A small image embedding model, trained from scratch.
Model: arch swin, num experts 16, depths [4, 7, 4], widths [64, 128, 256].
Data: 97085 training examples, 1.6 epochs.
Rows from block 8 of a small image embedding model, named by matrix and row number. Rows with one number within an expert belong to one neuron, the router's apart. Each number is 500 + 50 x the weight over its row's rms, rounded and kept within 0 to 999. All counts start at 0. Numbers have three digits each.
Before each expert's rows are labels from the 100 images, of 14976, where the router gives the expert most weight on average: "patch colour" is the nearest of a few named colours to the mean colour under the peak; "peak at" is the part of the image that holds the peak. Only what is clearly more common there than usual is listed. The data: microscope photos of single blood and bone marrow cells.
# router: router (model.blocks.8.mlp.router.weight, 16x128, trained with AdamW), inputs 0-127
# up: expert up (model.blocks.8.mlp.up, 16x64x128), inputs 0-127
# down: expert down (model.blocks.8.mlp.down, 16x128x64, transposed), outputs 0-127

# expert 15
patch colour: purple
peak at: middle right
router.15:582463488491517448472535566599523467452574477440550617529543545461547478484468533602459498511513441438511570509473519411609482467488474523471480473429456502439506334478485536520401471483476486440483569565446429496434497486569451461390470478526512508533520427487533507488464421468497534508503519511393647475426463501493561549479532455505546436514567485488521504553498547464496395511550
up.0:492439514555548525486498564513543483454499458558483505421539431465500482520461441499601436620512454579495454487490513531464419494570442494454529396594543520464513537506500514469496517521531472497608580610466504530479536508538462402490502499402532468508463438322480448530547385507571559539547489534445520458477451515551471575415558475435468461453544478495497463522493473579593540486476
down.0:484472497476439437532486435458507541538526436452494404561509506580506439497496419479457505600440576425535540538528498544496494447418503573523520468548514358550492546488551452517539487496554466614465514456584467537489575454498540469498504461567470469529412477492452551449504480565500546457492577507501361565572581468545483460468511453506373410487512537514467551488487554450524377498556
up.1:431511543540542468507527534482454467483413479526624527379501528548530579488486532497527495512480551512569458601498456491503503501474510546379464541465441555511480545453430491526369453497404515590535511527546541465440397549575539515535459422444525543485449502464501496520538469492412508520468468486450431534566578573400580526555497368569482447515445464480532564483532498461516496572450
down.1:421499587501440487434495527493431501490420491518438578582522459494476436419512550552538464573507603519501405557401469467471434551474434552582518577575533572481544477431539541503488549486462555542493515467635453465526476456588550601441581531490477486447486528472534519524485482511482478592556560457527511426520528456490471469520502512445479631575472473449467534483477610496459448527480
up.2:483494415561375429559479509439514603577567529547548486400436534494471506505525504481420375637476466538567506441495499501556487552506449515482484475529515516514513579519495477569483543548471609523531539533349514518480536511468441438414507476488510520547514482423505462481517449527516504527552520541459542491609482445404472450424563519499509505425446453591498605500514490549529543491488
down.2:531470405513533460566517571456507465471441473568417570562633519524557419467415470475541471485556480491444486510495502533506512592535456429560443496446529470490492582501521416561553523599464433484525547392592415477445564513475476415525553488471548472562497518506469544555528474526538633469501548493521485561534466522485477492457429358477507530419409552498477485528517526508532514566544
up.3:522588459480556417452450518578477449497557511515559609543504635501517401510514491479519417471567489439535524550404399471510548480474503539453532428567573508493473406497431559564539566409455454524508552452550425513474546577423428458529499496465541535583416465525487488595530516481497545463519462494501483512476546454459516529486573411455452454530389511487473518552484558496561470537558
down.3:448462569400476563601468604416508493470457563472430451554469551517523451457524411481455517513417554606435484463508529548531443565443548541565548509531509456558504499484495550449519555428518459467493477528502533546440453474561551569477562470488619534582540505554502382543392512508486428434505565470467524551532491445496472516520464506549592441499584506471462528502410475500470575495418
up.4:500471516407495515501504489465464528540420521603521431596524504475462520607490505514523498473540501515490476487505395522488448432504652539503530581470501487502580494476519406482549453480488536434586489518423438497495432479414593547421528474569518444570581398454478490503532384483412499493463553433486532530502449515571546394521468503561465557501466417528543572528560418518523530480511
down.4:501536550573516432463501576487516548498532565441454594537472394562558561519470430421518473356477463514469438563531552439555541435405471471543528535497505465472473459449480629567561434481525463437460555430451505550449451462503469560451460504531568420421580515532501505411542529480560462500568523542542463435565508489508553489506537448499530540434515563552448417451470541507499529436551
up.5:584549562486449488589471499454502507469570501414528536498428436461404454514485558518531448471466511547524462415503520405489479472503485621519532530378558517447577446421430467514507565545575488452543497511522517607406445554400545548393506475513557526587387439487491506449467541550525500450570553465505496508520514525545443487489435525511566465432490440545451477475507585499512509422512
down.5:561585480529593507554526560501459475492493606473503463578589500444508529486529485447459466497418488520527557495581544451476530450489576437498552538498451570420580611484543524421469494536493435485513519489481487421528501385505404471495458479408392432485573521528488471525465427441476456525448453480395488512448599523528493407560508500511465498485478513525569583589526517580399501511511
up.6:540551421488537454416472481495583518507521483388473566589493494531454519476438522622516508444558556409487479503473577462514507560484473469545494468553409498528489488540496504431518454427479406485425459461491422538571451517426474504602502583443493458523541436516538451594532475464460450499568539517434512466563423550417619448589498537480507519506517484509437491456457473556497616578511
down.6:473466531421472552499508441591480487465376487460420515443449576621455511455527473449472480497445520500577577546477525511435564482467470509440487373458541560453544491528535470480479524496450450438555412507589581493416566563507606485540499567411535451472493480570545484514538474527567515435508506433486481519430484421414543492412534434502433532509519565450557453540484541464563547497457
up.7:445539462440615561575521405492500471495583484408437539456497476516505534494526521430537518505491451474566457592537460482451562540545608483466406572419455546529553620488489453484470435493560423526472452476446498599469514436571528488497374486513543495512578557528609464478518521472477502543420494504492524463487476522548524503474557519555485523582470470507591430569473569438503425522439
down.7:503560520346466496498516532550483484452533446470404533468469511537550365546519499563587477462510491461438515517457477480544442552488429461461435500450544541386441453513453455581524525531529598512584477593560483429392435502487467617466463510475514577475519498555509536478510451510488573478540541487559531596516537583463541531553475409484539445601523515438447511434527499505469528524510
up.8:442560494420530473497427508496430551510435578475472546492488533498436435423427519527531473525651497591450442440534531484490500557499577545550532528503622526539429503489515564556476436538521492447448564518544444501479444497560560567519421566549535523546508434454467448528409468502428523438490478594504522520506443584426421421495423530413518445479560459490480559569502553566539537504489
down.8:504470577542516531511443433499518587461505414448496560570514449531567458503579447520440560461504480509525520450527429371557431576456402494510440548466506481546444536518498445510472557548452455459533472493450536526562493497414582436345487495524523511555487554489551533522553496485569515456420390584490470511560511517538507565474491648520464498581441545530479467467440493529472424472460

# expert 5
patch colour: purple
peak at: bottom centre; middle right
router.5:531406540490522514452471462493533419605440494533501526457517519484429476582559518607533545547527443484474547482539458405497486459492501621516448481543478469426500442495463516487481456544497572462501610516517441514454400593569489490480515524498484608548509546427569523554442508517481405480420436409463595498519496518433564508459373545447584476472560487544588461463516526533481486506560
up.0:503568514480480546480563523455504461631472484509545560409432437465502493453477569544524420422389486479460465562508522446535556467423467532557461459500506519518371430462465452620455491462432493541467436516475540492554572521551444531476496556447474507505503466572573499544460458452490459514480523539488508539576534613494474566496509461601423478541551524453585547597553569441469480563442
down.0:419505537423484435407537450483553485478494466531414509481489532503547407486526565538486517595511468526466480548495459609502514566514510531460510596466480519555487469512395563536507534456510472524584446504534484452488443490583509447488550476481465499446448493466534576587504560523430521387644577535504504572624502502519501538484461576541546523480451508371441477533389501484510590481476
up.1:530498461524504412473534462456402536457525510479459443515429418485471507451451484513538442470531562545541470469494445471511451510480425557518463471491445499507479534589524522521471471439408573594491515520407444548522424560575432536499429453509484452498444545519536462537485481531490425506565512520487424394468516503496472528536515513477627639390535517497425624578503470565560580529593
down.1:536448501596453450587529561530571562536458439542431538490506511607508515424456558498492548593540418505498524451568550573603486501465506514473478591482438421417484574506427422542484494592530524431513532533528460490500428373441496464507480543511391453477485517510471470390484396491534548420475475450516561507567498513474549422500536493455383566497488494474521437503527494509527525478508
up.2:580492511433635543427402620507519423473483526513568511501511592489588373504569517582508529602537536416507563482507423411467500436474484524415534437497535530477506442480513509529520511473462488490531542557572451490527557515509558533479501556483459512374461458482507498608439556455421470474457475405490518497542502464502478526473511475553484435584411580475511446510520501487476463441545
down.2:507486542481506594515447564541452498494501510596501455443412453470470406540523491490470471425541599591573486572576454494494567496464564496514465484535523469545458407458468558458548434416461442498509497513476501475438449475488491588479577427458549556520530434476489478504517597550489403404529549498577498498551530469598355552512512520508534465571546465511605531567477494557518477525411
up.3:493417506422510573466517533547636494496505519430476450555518546512572484438634516546483501463540502458420563510473480505558516388490478486418605435508595455500452427528548421557577515556439501487509441461529531579520456512559476598520576497452461581506429531457473494463534530477562486451440440451515496489578380550522482504511500523464482454539496575452570485484493524528532426406491
down.3:498454579445522477460352489500493531401482473530460482486473571490503500508494494577568497461530583534532469492549492529496473444523453511438467539436468515556382485524397574445477549550532506475509515498547434473558480584453447434530519423444516424455575500498386477578464521497431459502591435616560497525547547444502459594475505614555501534580483440503493460518517425461451442529452
up.4:572483425414494492403410434551487472525443566522575419591492546470493476564507518486486478550471509484505533510439531490499429533483574520519530519579418517500509543513576539500503423559449433457497557463409488436476433496383461494597432488513413568511548480486567554555513618580603486523486522523469488494475512512496609444494479542527626516425473482535532476507505458490584506505411
down.4:523468596528498588558554524585473544518453482521521624416455472451502596461592479539505502484524425524479557570493410437467404521443470513658501491406502467531501483500550563445461479435525409518498485537388507446561449411502486547474352475478446537482513450447510424460519546464510563495527463505447459475526462562516539543468452467546494510477523481542591488551550482520525536532522
up.5:529500457599438499501418459472589486541466456531370534606475496635448529508453455487429518454468480528488571553529522458559493489509579517569443564439557463462467504528523538536492473536498564396479501539504536458555437581512458529583449430534490509597555497601422516478545408443537543472544501515485525516449440445411494517546539493487566521478562564509476497427462414464498513393514
down.5:514419529509453547418577407612526430487554503459486546472516524467565523545488516504466519546476497436457500463477503622560520482575507420495477473494568452513578608437494410538499501456504481555492567527507441558480576639567532458445443546506553567458476516545594496464468460490423542485505467565596403490477513480551502511398474459533512483467445465483432489565508512466462555397441
up.6:485463486431535590561494486546571515447543528451561444518468467513508514460493585475540468514539409433543546569493450488496537433470494458506477410544511621449538523528505509563543510581380471548495377509553487505504397559557458572460504467469415524490507536476535509511487470467476508498531456420495588573561513460408402462470491383529601541546524520455513504400482515490450384511478
down.6:448523562394535401445378483496440421541554503485509541548461485520507488512492458572515454525573502507473522533585500515432503445458579543549422533526446492524402432466542472473586471487541486438455481519455471484555444534537633429573497601472544492455537470564485511522601508479554433476519496594523458425501429545518513557475462461495404495547406466452589499555487524529412451510520
up.7:509490548432516539426461431539444550481498521465418568511458479440456530487426429537525459574476537525579503473459438470493422526557491466496418533601508532513529482560472463500497554542545566433501486417494516495518409390496535653421463465512462474437503490551547469519492499628508537475527531474533576460544511459508604520509542468441557510532502515626501534471459439538491613572404
down.7:478502523522527481565444441517488543527563478461564461471473455526561562469487573456478492438518342484491477642508512510482424453561542451571520546423502514457488439511539458483542485577418440502589554580427631455493515477423537505518508488477543457505504480484534524439556570423544419505477518556505463483480512631503451435501460580471519488533512523541514571615420438511517419463494
up.8:487574496417500522576466548539455471561505489488542452477530464441488519473584372555540515512534442497560535507564611434484451441472447430603576455457464488524532490576581499478502480522476407385473461528465568481435409427523400570536481596523459541549465450475532485489433557508525425556483429488425467533486425538485487531541496542562531523525474427534480439495587476585547527512467
down.8:516525537502484512565470462531596487523490478510558460496479405460668457568537557486509467446515478528549498546414499457531569480523520464451543450491511386530477449522576569489503431588482466523450521491564506519432457501513455495402528497465424496531549476568513480456539452468538475381539504540580486452384510512582505428511470402475495584496428533554522515540643506412525440475501

# expert 12
patch colour: blue
peak at: bottom centre
router.12:481556457445581454576523405435472468457483485426496482456462531462518633496513509477415543447499502519469568437585522549460530543482495550458413537415501573527466502440562439455530527541574537389428452525519477494486480514483507467436540459524559545586401444534530381376506515474487528496465523563501435499489479534474580488487484577552552489401598544537521553576498489473496541443459
up.0:526616475523439490437438393539516481464569660496523427486503466470453602481483569507518490435529433465582431485421455528465425503492521462531538580512490600441478610514458472538491454568488632551567478508400521493446525510484535467434481567509537465527460504444544455474523506473491451526465499526424466496499435459452461531456489547486483572551514485495490516487490451506585578604580
down.0:495458513481458492599543521477520468517536426490436512546463543513509399556544465486546491609576524530430524432465489479437455479492476525560509528429435484425434503541558534466503517479500568530530513547442539583580527460446429488472513514478461445560571479499503545505529560532490511535557524570597535554546499522458477333556421345492483497452598522516481497457397510600462554476433
up.1:477489465559503491518523469603525438488416530457527515498494519419514508426494436601500508532491613343559504468477469529554534526550558555499558482517467532515549473555537525435457468566481527498432477475508618514572479496502605501472440509424591429561521506523506452475520468533459548455609505548524516415484452571487520465474549467531544600419514434539393472421457558463488558496586
down.1:518438589540472503562466545364472535479372447526510480508554510583487536528477510513484439479490474565468455473432543497390503530503573534458582523671544540470494517463521461413465446540479499530460514585548516477397479513468456594532532478389432469571470487412506486532554540532586480553471524479563530508515541519440484561535483444434461427549510487481556472561476474574522511540425
up.2:559539418421574443520533566500550515589531564487562527537491623441502422430474492497503516496552465509568486570442545535527470482494422592456603431519514492486522364483411508496459408471419495508578498476486446604435489535578434476531466450522453474429488523491492458517525471480496492452561557507459572431550481544550548517498568551445511494455503424528562448512451506602565468445546
down.2:478566454603430580546465466472478531462443481532431452547339486516467418539468558495483448572478561560565470443512612538503500535569538420555523589426554446533484520538486547466449590534457477486488541518459566520495431534558591435523543544557500446391548470491535528522380540533465577465405511513488558545516476454510542468481505515490489520458549557505444536524560493439515502512416
up.3:548582504537500499481579503526417469481491469529559508585483537488578447564505466466594485391562475584442482524468512545583385427609476445526445469471515484472460466496520426573511484537538486513471580476541450528553384517591431492521612512574478451418485440491484559466528568461382499511498510573493425392462511481479496420531568464465573532530499537501463495530558474545529518469494
down.3:409550485547532460502482464517521435465520409505476488504569485532503511580522504536453551478566520489408526468394474504410634525537538549414625620504449504528551429493503602488535560566472446514586438542454396564468443457414567434470514435530508498547502513506398491519502547493547574429536495497505475570500505526571483458507516516527434555476529444438486474508500460491419553509575
up.4:432534467528506477531587444526488584497511478444573521462423425525518572473513526476536396487516555488595409459511494464499505527565514476473401572536446467480440427494466533503506521501444483499519523577522498568556428401588541530428401527483492566585473523479480390529454503429478546522413468473549478593489552546532498501520497568534418470524491577502555577547479418356491505474451
down.4:464587526450508466512503506560487518443568453510490530552563563533461420396438411543520517615503467506459539578517488505483452575454522522435503492466543452545462578477466423431556477575540534523554562547478445517505389563466411395504541431500537519480522529456592505510516447604434464556631494475526500494608549472475495523483468539437528515516497500509507499525487486430443397395535
up.5:431440459490526490559492513446560499449575491549473484540508436424561467498572541342512523506522459493512384518552507428539512461454658469557506561506479488517475527475519484515482409536500443498618513487493458560429492586416415499505481533581555496563525459503494506553523471486567478557490487428399519431457494523545527512493461500488436465515466531484438522551586658547568477517494
down.5:536573532441560551502508494558409494399559636500577467409540476496560423401438489524512532531502526441509533510442484555423473489468426511487439500431448577528483535536485533499498517430495443532489532515488498396552473532453540597460394509515552440434528445512449484436501544496437511475520428497512482575532570574586483559543498477583501488535497477555398426455458492379506457518549
up.6:445580537420510428520558568403500492474559482448474573510561609464473490501446474475492504517444559473496439473461572552449549432455537504495452489503428543442412470477441484579574560515549478422399412603464484467508519481516469508475498462524598467486465496546658450426554476530443558552480561511533521517512541565495531557458471470572444473520587584429450426514472527453540516513486
down.6:501549546437535581498552617493435431494422613476535443480408570491458425478522489518545586481418543517524499490473522504494468552421442532454514423516527601502454381619428453488521536454508533447520473553516554514528567432462558451475536578445554586453488540545543525564463522508506473476602478524408511443579502438454530565568507491493539420497509432522521521501446484433485534489462
up.7:480585404529452536560482436487459515529528532503547489478503444484416522539479486541606458489487449534406425496552526472506440409586470543508461473479382471564523511488493550483512452513548515538521452608474461531534473458537485555408475509521517569512465368448552484493498542530525522472637525598540523487466533446403521599594484504496533509524527439473598462465516572514603492407508
down.7:450534452556513494504551455484492500458549439614449468542481528529515447494464607424461508534595432491590520581458449387546541541521504490468409574495526494457501540510516619495440485531459489482455441468601536466518463561550528413469631519489585498508643509511544536605525514482481484498513460475575424474486509626425486446512562409487494496497561459479499477474514534470482478522475
up.8:517444550581465483457492472448456404552478574512445529489518428423496457548553540467545433521403487523458470494476402555551486599476472500467523506449523522491451470555433513495448391551452470504570524553490573629534513616555477447434483535481545512419504493522519492473507403480469466455502545587514599439503483471523509503524588486503511494438485490663450536564498458514478423593525
down.8:533444467437553524494559559436470384478474470500470460592401524500604424513506512516515498541430546422437483455475569439498541462517415451492536506481559575556542455506429560617558582555555561508470456426483531525366514475544444565536481444544544430486537473545397547490544531550587518457487573522572460555557477542498470435478434438454494549478521493496537514529519470554445481552492

# expert 10
patch colour: purple; blue
peak at: middle right
router.10:507499502454596619441480520511440498484546414515518496552537570468563506530484374582499504521489529507544485512509431490549478521494430456521475512558506548580452510509568420441615492508485562438455403448534497476565561499498528519546506552495489588402559548497508500491477547492598483443481457456462392423558538510596528553526503595467423514443483578607409430537527518528454466516496
up.0:536507502570484571468392581531466448429403489400490502538524474528542465565485492530480522483483498514505477508530554507494476506511429427544616451488503528510405454461517466501498553523499503542572490611531515442531529516523554449484424548441488531423454541448513548426619541517562453437366469525508515568493503573492500562511470476437411429506567527467509457445616546539604543471407
down.0:501431513490548586498467565408457559569502591452521507497547571469393528458472441538507514493606466484476492415484477515503579496437405513539542456467503469513563522534544571446452438460547541567572550443454423550422438531506438534440584431427473484506506481565510444494494602488606442603464484520480498486528508482473529506483593466592518461513489474409495520513436534525602462552443
up.1:482466451440472618440500491549563501486528457521452460393458469470502536558568560523504494449538479456511550544504529533475475509530639415418460533445507417459551563503444438466455464522571595483470467506505414407533484414530436497530628546521516502463501558414396349541505567455451541457489495520518543523463567545521530514474529465471508475505474490520590534405493521521470535443540
down.1:427441549466488507543552464442448468497496438523508540556623418480451467462425489528535526571486509483527488559537470570567508442512556438567542516500529512504534548504458565503534423419479479487491518504493544559517496560564568420514469464453475445552448456431533503419519610553430573538540488543496451433648527548464499412517450485443494538488418495486584479483342458474406545503469
up.2:482489502466611476479502523527482466441532454428426415690565570548532510492440604561432475561541525466495424563466499388520496481599494507494472531519566540490463434481426492506503513485466474409535513508617505516514456429560556447422623495451499513468455497522445481436530497499495505465498522507530391493510550473518555526496488390504557450503463518443442516532553515550472481507400
down.2:519535436489469565442464542415499528562517584427410528480525422441403544475435446574626438457483521497480397555570569410478510490487461495514458562521391580553390531515440514527499425503499525404530477494453544468473521448462532555476420477551490463477551517434491548539510512549463429510529504531450505483460508472442489511433532578494443450474570560490494476447494542610579577537507
up.3:516536501522488476499492490535560500505602585490540522490581526494545382545444546481542503458502582445435559488551468596465529501382549425536608484520555522454487466506455525528516475475549430537469515521566493443523500482426497355500452508437413529430465524453456458494535419554442476569511552446495472508514493495450622482505601515535442445534526421389433527516568510471569419499510
down.3:514524545549531613514480543504468490448415462410435604560487475495456565475451519492516511527501487492504398498532530470419546494507423437404528484574550485518532374508540568527454617525442610486614481561576507468589511469445440579469485425532509546502537519557566523486457462456474497439536433534476512515436507469492544549544495445413561451525548599468566476458477477502417520515475
up.4:558515523533503499466513432569513453524519496443544547535462459465610510466498386510462522488484473475532480575480453471604491458453531456493490389450501495481524495650472480497425518574491435482487581512468520462505531512465458499521470507529383449503587536487596491473544529453416469453548480407515494568465565520567523476485523564518477488497415573589453427518431627576445511593577
down.4:468565399615427546439455440404539487518521442518536523608519582489548443489556417518478494568513454482558590498496442520597502518478501499463469541530508476519448583511535471606589575553456512472417504484557435525492512471511553450592635506509472427456464525509494475571497502445592485447490439515508412531542420470614510448479482556512520576462530505493523471434444474502484504524541
up.5:545520477526469497522434493427513533578458484481602544473475478527474501544523389443406467508478544524571513509454507389557534420460541585470535506504536545487528525468453586434521484497510600468535579511493505545521509419521386443477585497420617475611396415529428500514514461509544557503454499526410502498593479464513463584540530506539512494496491450525426417495536549415567482532458
down.5:534471497502528519581470510522553496436434465564485390429540448505468538567435589456484489494515573592542535427450509601478515498518509520528487533561439534476526513535491466517403538584473510496546433412566502464508552520504517461494446526493596432510576544562637504502512382475583499532472481482526554480470494494503476572445417482476476530428550500379442627502530508494479397463560
up.6:553504538451553510546532532423540598535543534512587478537505462413509415496515554496509498471502433501545481482490436450459497456620541491453527510467586443471513500386419510426607455590548450451532531566521402504447493450464483473471480582616455503463566448420558492513495486445486599476489442456481569580525424414546545492561563488532519490496520488520505463582435506512491490403569
down.6:485407467504444494485467514553480504495524527508433499467574627513484482429584526550405531511430363454536474628520510508555564480502484461510491535486538494493486570445497489540398529451552480456480514558538532478493458433489518571444480573497511493526535469415586484464476528532458438497546458499608435536448607555515501363459443549476473467555503585423519502496488494615509418456460
up.7:511493519534497553521438601499502610540467430552460454484539449442428512451559555495490532473563427558481508560434536456531550470423631525479546499479483489555581577543559463436470490468524439439577437443409557576516488474579542463574525544545591459552461546498558508495549494518508491434439519503514485488402423499558499465459562478485457496508389506541451575547551541491527433533385
down.7:557527559472466424533524403472624468449457484500597356455599474477491557476456533452537533439555522473515570377514453479559513511516423500460508395524545533442450464463472564488415466464490553508582500523538470485462446514471441536467514462495573497504550485582528528460461518384497444585495526479581522520598430484552490539557474523465565520480464423449522507492594477515575553509500
up.8:467514509464543479523490512517519486452570568550533427548485469476519409467506504539547505501441498604617612495499525527600475526466540439518446457576515508538456458476562514547495531470418381501427497515502467555486423566539474454492572545557472550460468425529454488557414505505561500564482575484389538506387472515572551539552321530587503501530479491487437494514486503488468585532503
down.8:591454562596545396473457585640532470549533533514534498470473458474521501435485411580511524445493491527484476466447525472529444491497489506556499457600471506526558472603504386495468549533525582488490497551561468508520565432508504563510441496560512618474470480533515510545513425541577419467464368466548517498452548421568439599487604469522486491514550473548457442545473512473482440482524

# expert 3
patch colour: grey
peak at: bottom centre
router.3:522471466472505519474521536458431540546560512437496529573552517488480539523465522393469624538579481516561441508570541401439481434431537566505553423483471410507474551512526449561425554467588497480373592484454533523464464521500525540508580480473469442599523441484499483449436393503508533465461482410536483480559526493529567499532478553634460493509450517468403532534514580492597504506501
up.0:415475403474526500444521497481586556495497547526502439520522489487476526539510555502500624490432529452487462490594522578436524519504496413541453475505509471478493592446494511431384553433514359493396529474512551550440490581475518494516430424514603441590537519390498509541497482595500571536450540512546464496462517571447559477457512509474436430573500591482461535427447555500454485482486
down.0:502428540452444471472417551504416586515468471452491553462579425508474495489452484473568544433521534544606506538564477392569473505514525423480523471569566563486494473521474366546499491469560501486415517497517509460452495556489419612473461518548447586421542431517508554440445567489477474428436566544531525478383466473517570539551548419482537476529549495582554536514555460560536505538444
up.1:466476617433476367600462535457402482504490472469521436527559505606474538389463583466458551557540556511500529541474550482493545504420528495562542488541519475528402458407399468478557478474468448571490481500437551536517445518377488559530523516521443503500512456531539567581482491531535532493486550483410604520443464553472511519578452511552503476400518495505524576463476434559561502538501
down.1:508524482578577493479544557605458531535487475542534505503629489506456474516539522470506495420471439564505493367531538448448438486541503456486462503500510467482453507413497569484457480445646548464479485430581537485449446467490536542442541537541545485551528574435469492461480491527489513460504477441568508498495518368645392588488551530482478479552451497557475515545587493595508525409547
up.2:525518436489603576461503463474516453473482485533506445545569455393492446593518547416451521581562552443553494518618459498474448506483435466507497535512508476446512542516511574509496452528463432447487492440542486554488539524430485486411512414465556437520500490395518500647481477493586547538561512457453525498479549539395460553427474558484497467547530439554499566524454576587456453585588
down.2:401461502500493445482492519453537510451597540519453517520479547463561438579544456414396517455531492486497468502542532442498534504486615522484554486475490589466573450484519519549432554546476424461460522508410440613543468624456512537518441435606426569507503512559542442474550541499533471477648592458512473537405575498542579488479528521457525523470544520478462484488562446433474499556526
up.3:547509502438474543423505419497463536535572456461608426456563524583498495422481506478517576484531470520400481535465491520521442392519571490513540578497484394508496502456506491533571473509575558601535568466503525505517554501513422533463492536509435550455497384501517450459478576490469557445454533493438564552428471414492533437545589472571467542569585495509539446490386575561547433523495
down.3:412495551445471470520480455499502483446486448554365486542548546555429518484442540373446523464430568460492462577401450484475510436516523461478526518502537442487446522520462493525483552543565437485517480476515578546516491520439603421489624461564540479530498516434552524483481518443511428516536467566619479581540558569525428520471506497410500453561440561436459532512486560596500412512561
up.4:470488507522483403575534474441580439546560462545544559512536402488591535555572477483413466494480493603505498494534491515480461452506542471502503451453421504546524480405504614494582533449508512476578518488526586503456488429484403417493496508497612480446509447511569507399488505523476441528481414536574576437486505477601457520557394529492519553469509470437375468496530429464461506552511
down.4:558494473493500471472419503540497406516513595470602486453467490530533586488470503525515487600418439462418528560470540613412478450497493494516564431521497558428487463530564423414569414513496511635519484574456467508538532495563425487469363563408480535450516537613459455463486410495539494569549488460506516450498483526513483488586509458485418557527481529483447533489480492472560532463467
up.5:554540466494554583526499496473498557522481549488508634537571480428454508611467493545512472528499602396517411508489430451473490458537544521471486628575514473504511500561504513473441609493552453457460444543488480530466427492510574548426464457496610496565538562482461479508626506499531444483494485506581434500515476504474449572513517497454467430516485571314477481516479475550465494457517
down.5:519541535465454413561452503481533430494524569426467453504365489472455387394526463546521477489574465502459519469532514414454545586522496503560512469434475500466473547555494401488541360505483469545478516523443553557519554513476469556523425462536529548439502515566500481504422480536545488549447484518499564456465472532490525419518512429422508542583597564576531452497444505519506542650434
up.6:515542461427470520485531535567530469566493518509566589544555387489562389486492440558473582466517465487520521545447439465552603480513590436413511456501515455493563480488478530453476549586468511514484494493523458568456400506528406413550520456497528460414414426514532541540474444434371439473480543457546595559470435476467430468488527458567541514497549524490539544574479556543541552556475
down.6:453435510552495531501463466558457530440529454514553433542467542553500438444557499498529471527513611474477534466481473510480507442491504424521414462474491554606482446504441547506571576499438419432552502511444516582563485550447468491508447483477509591444611446522443508506535557536484407456540574486490533464576436489528508583409452527459484482615443615595499487512456436473457572388472
up.7:483407509608473530465586557557580455502476433546426524505394523568502503444552518648474483528496415480492546624434512517467536464526471452522471455519433436522515516474455543553521442489440535601552431465501547493511515556538567476506509490523476443518530494539503484449518486497417585529547468527526500520549485553414431521493560548489404504543544406397592433401492487492430489531508
down.7:518539464541461409495484462558421479459502502561430500579608501496490509515513453542540414470518432529457469550407573518380465494567438508464464572484489504497479444417560522480526529506538480437497485496595394566563505528482448583535568494546418547527391505507536510468403507473527472519559545526513542516502521507528525556354551444503478493530414600524507591499416514446468485506416
up.8:421515521529523494546578484441503475522524596545513459399430501493523517429558632454574459444526443486621514592439518573440476455498485511423470487433529496507483611504431537493480471442508456546548471500527576585477479495476533513461484484489660535545469529461600505512550491482469460538453594425464469576485527549389469527488468518478510512510470479414532608525497483457426538509516
down.8:510582494416502464422401508598459511472465536479527514493563536549505531527455380508486489502550544508427393524498416530534504500446533483472528586533520513412411415531494549603519524470496544474558621522465479374496496529483505534448558536496488452491553616491378503566498589460572555473523545502489467479488525448500500564473485403564521533437497565529479514521488445529555538588448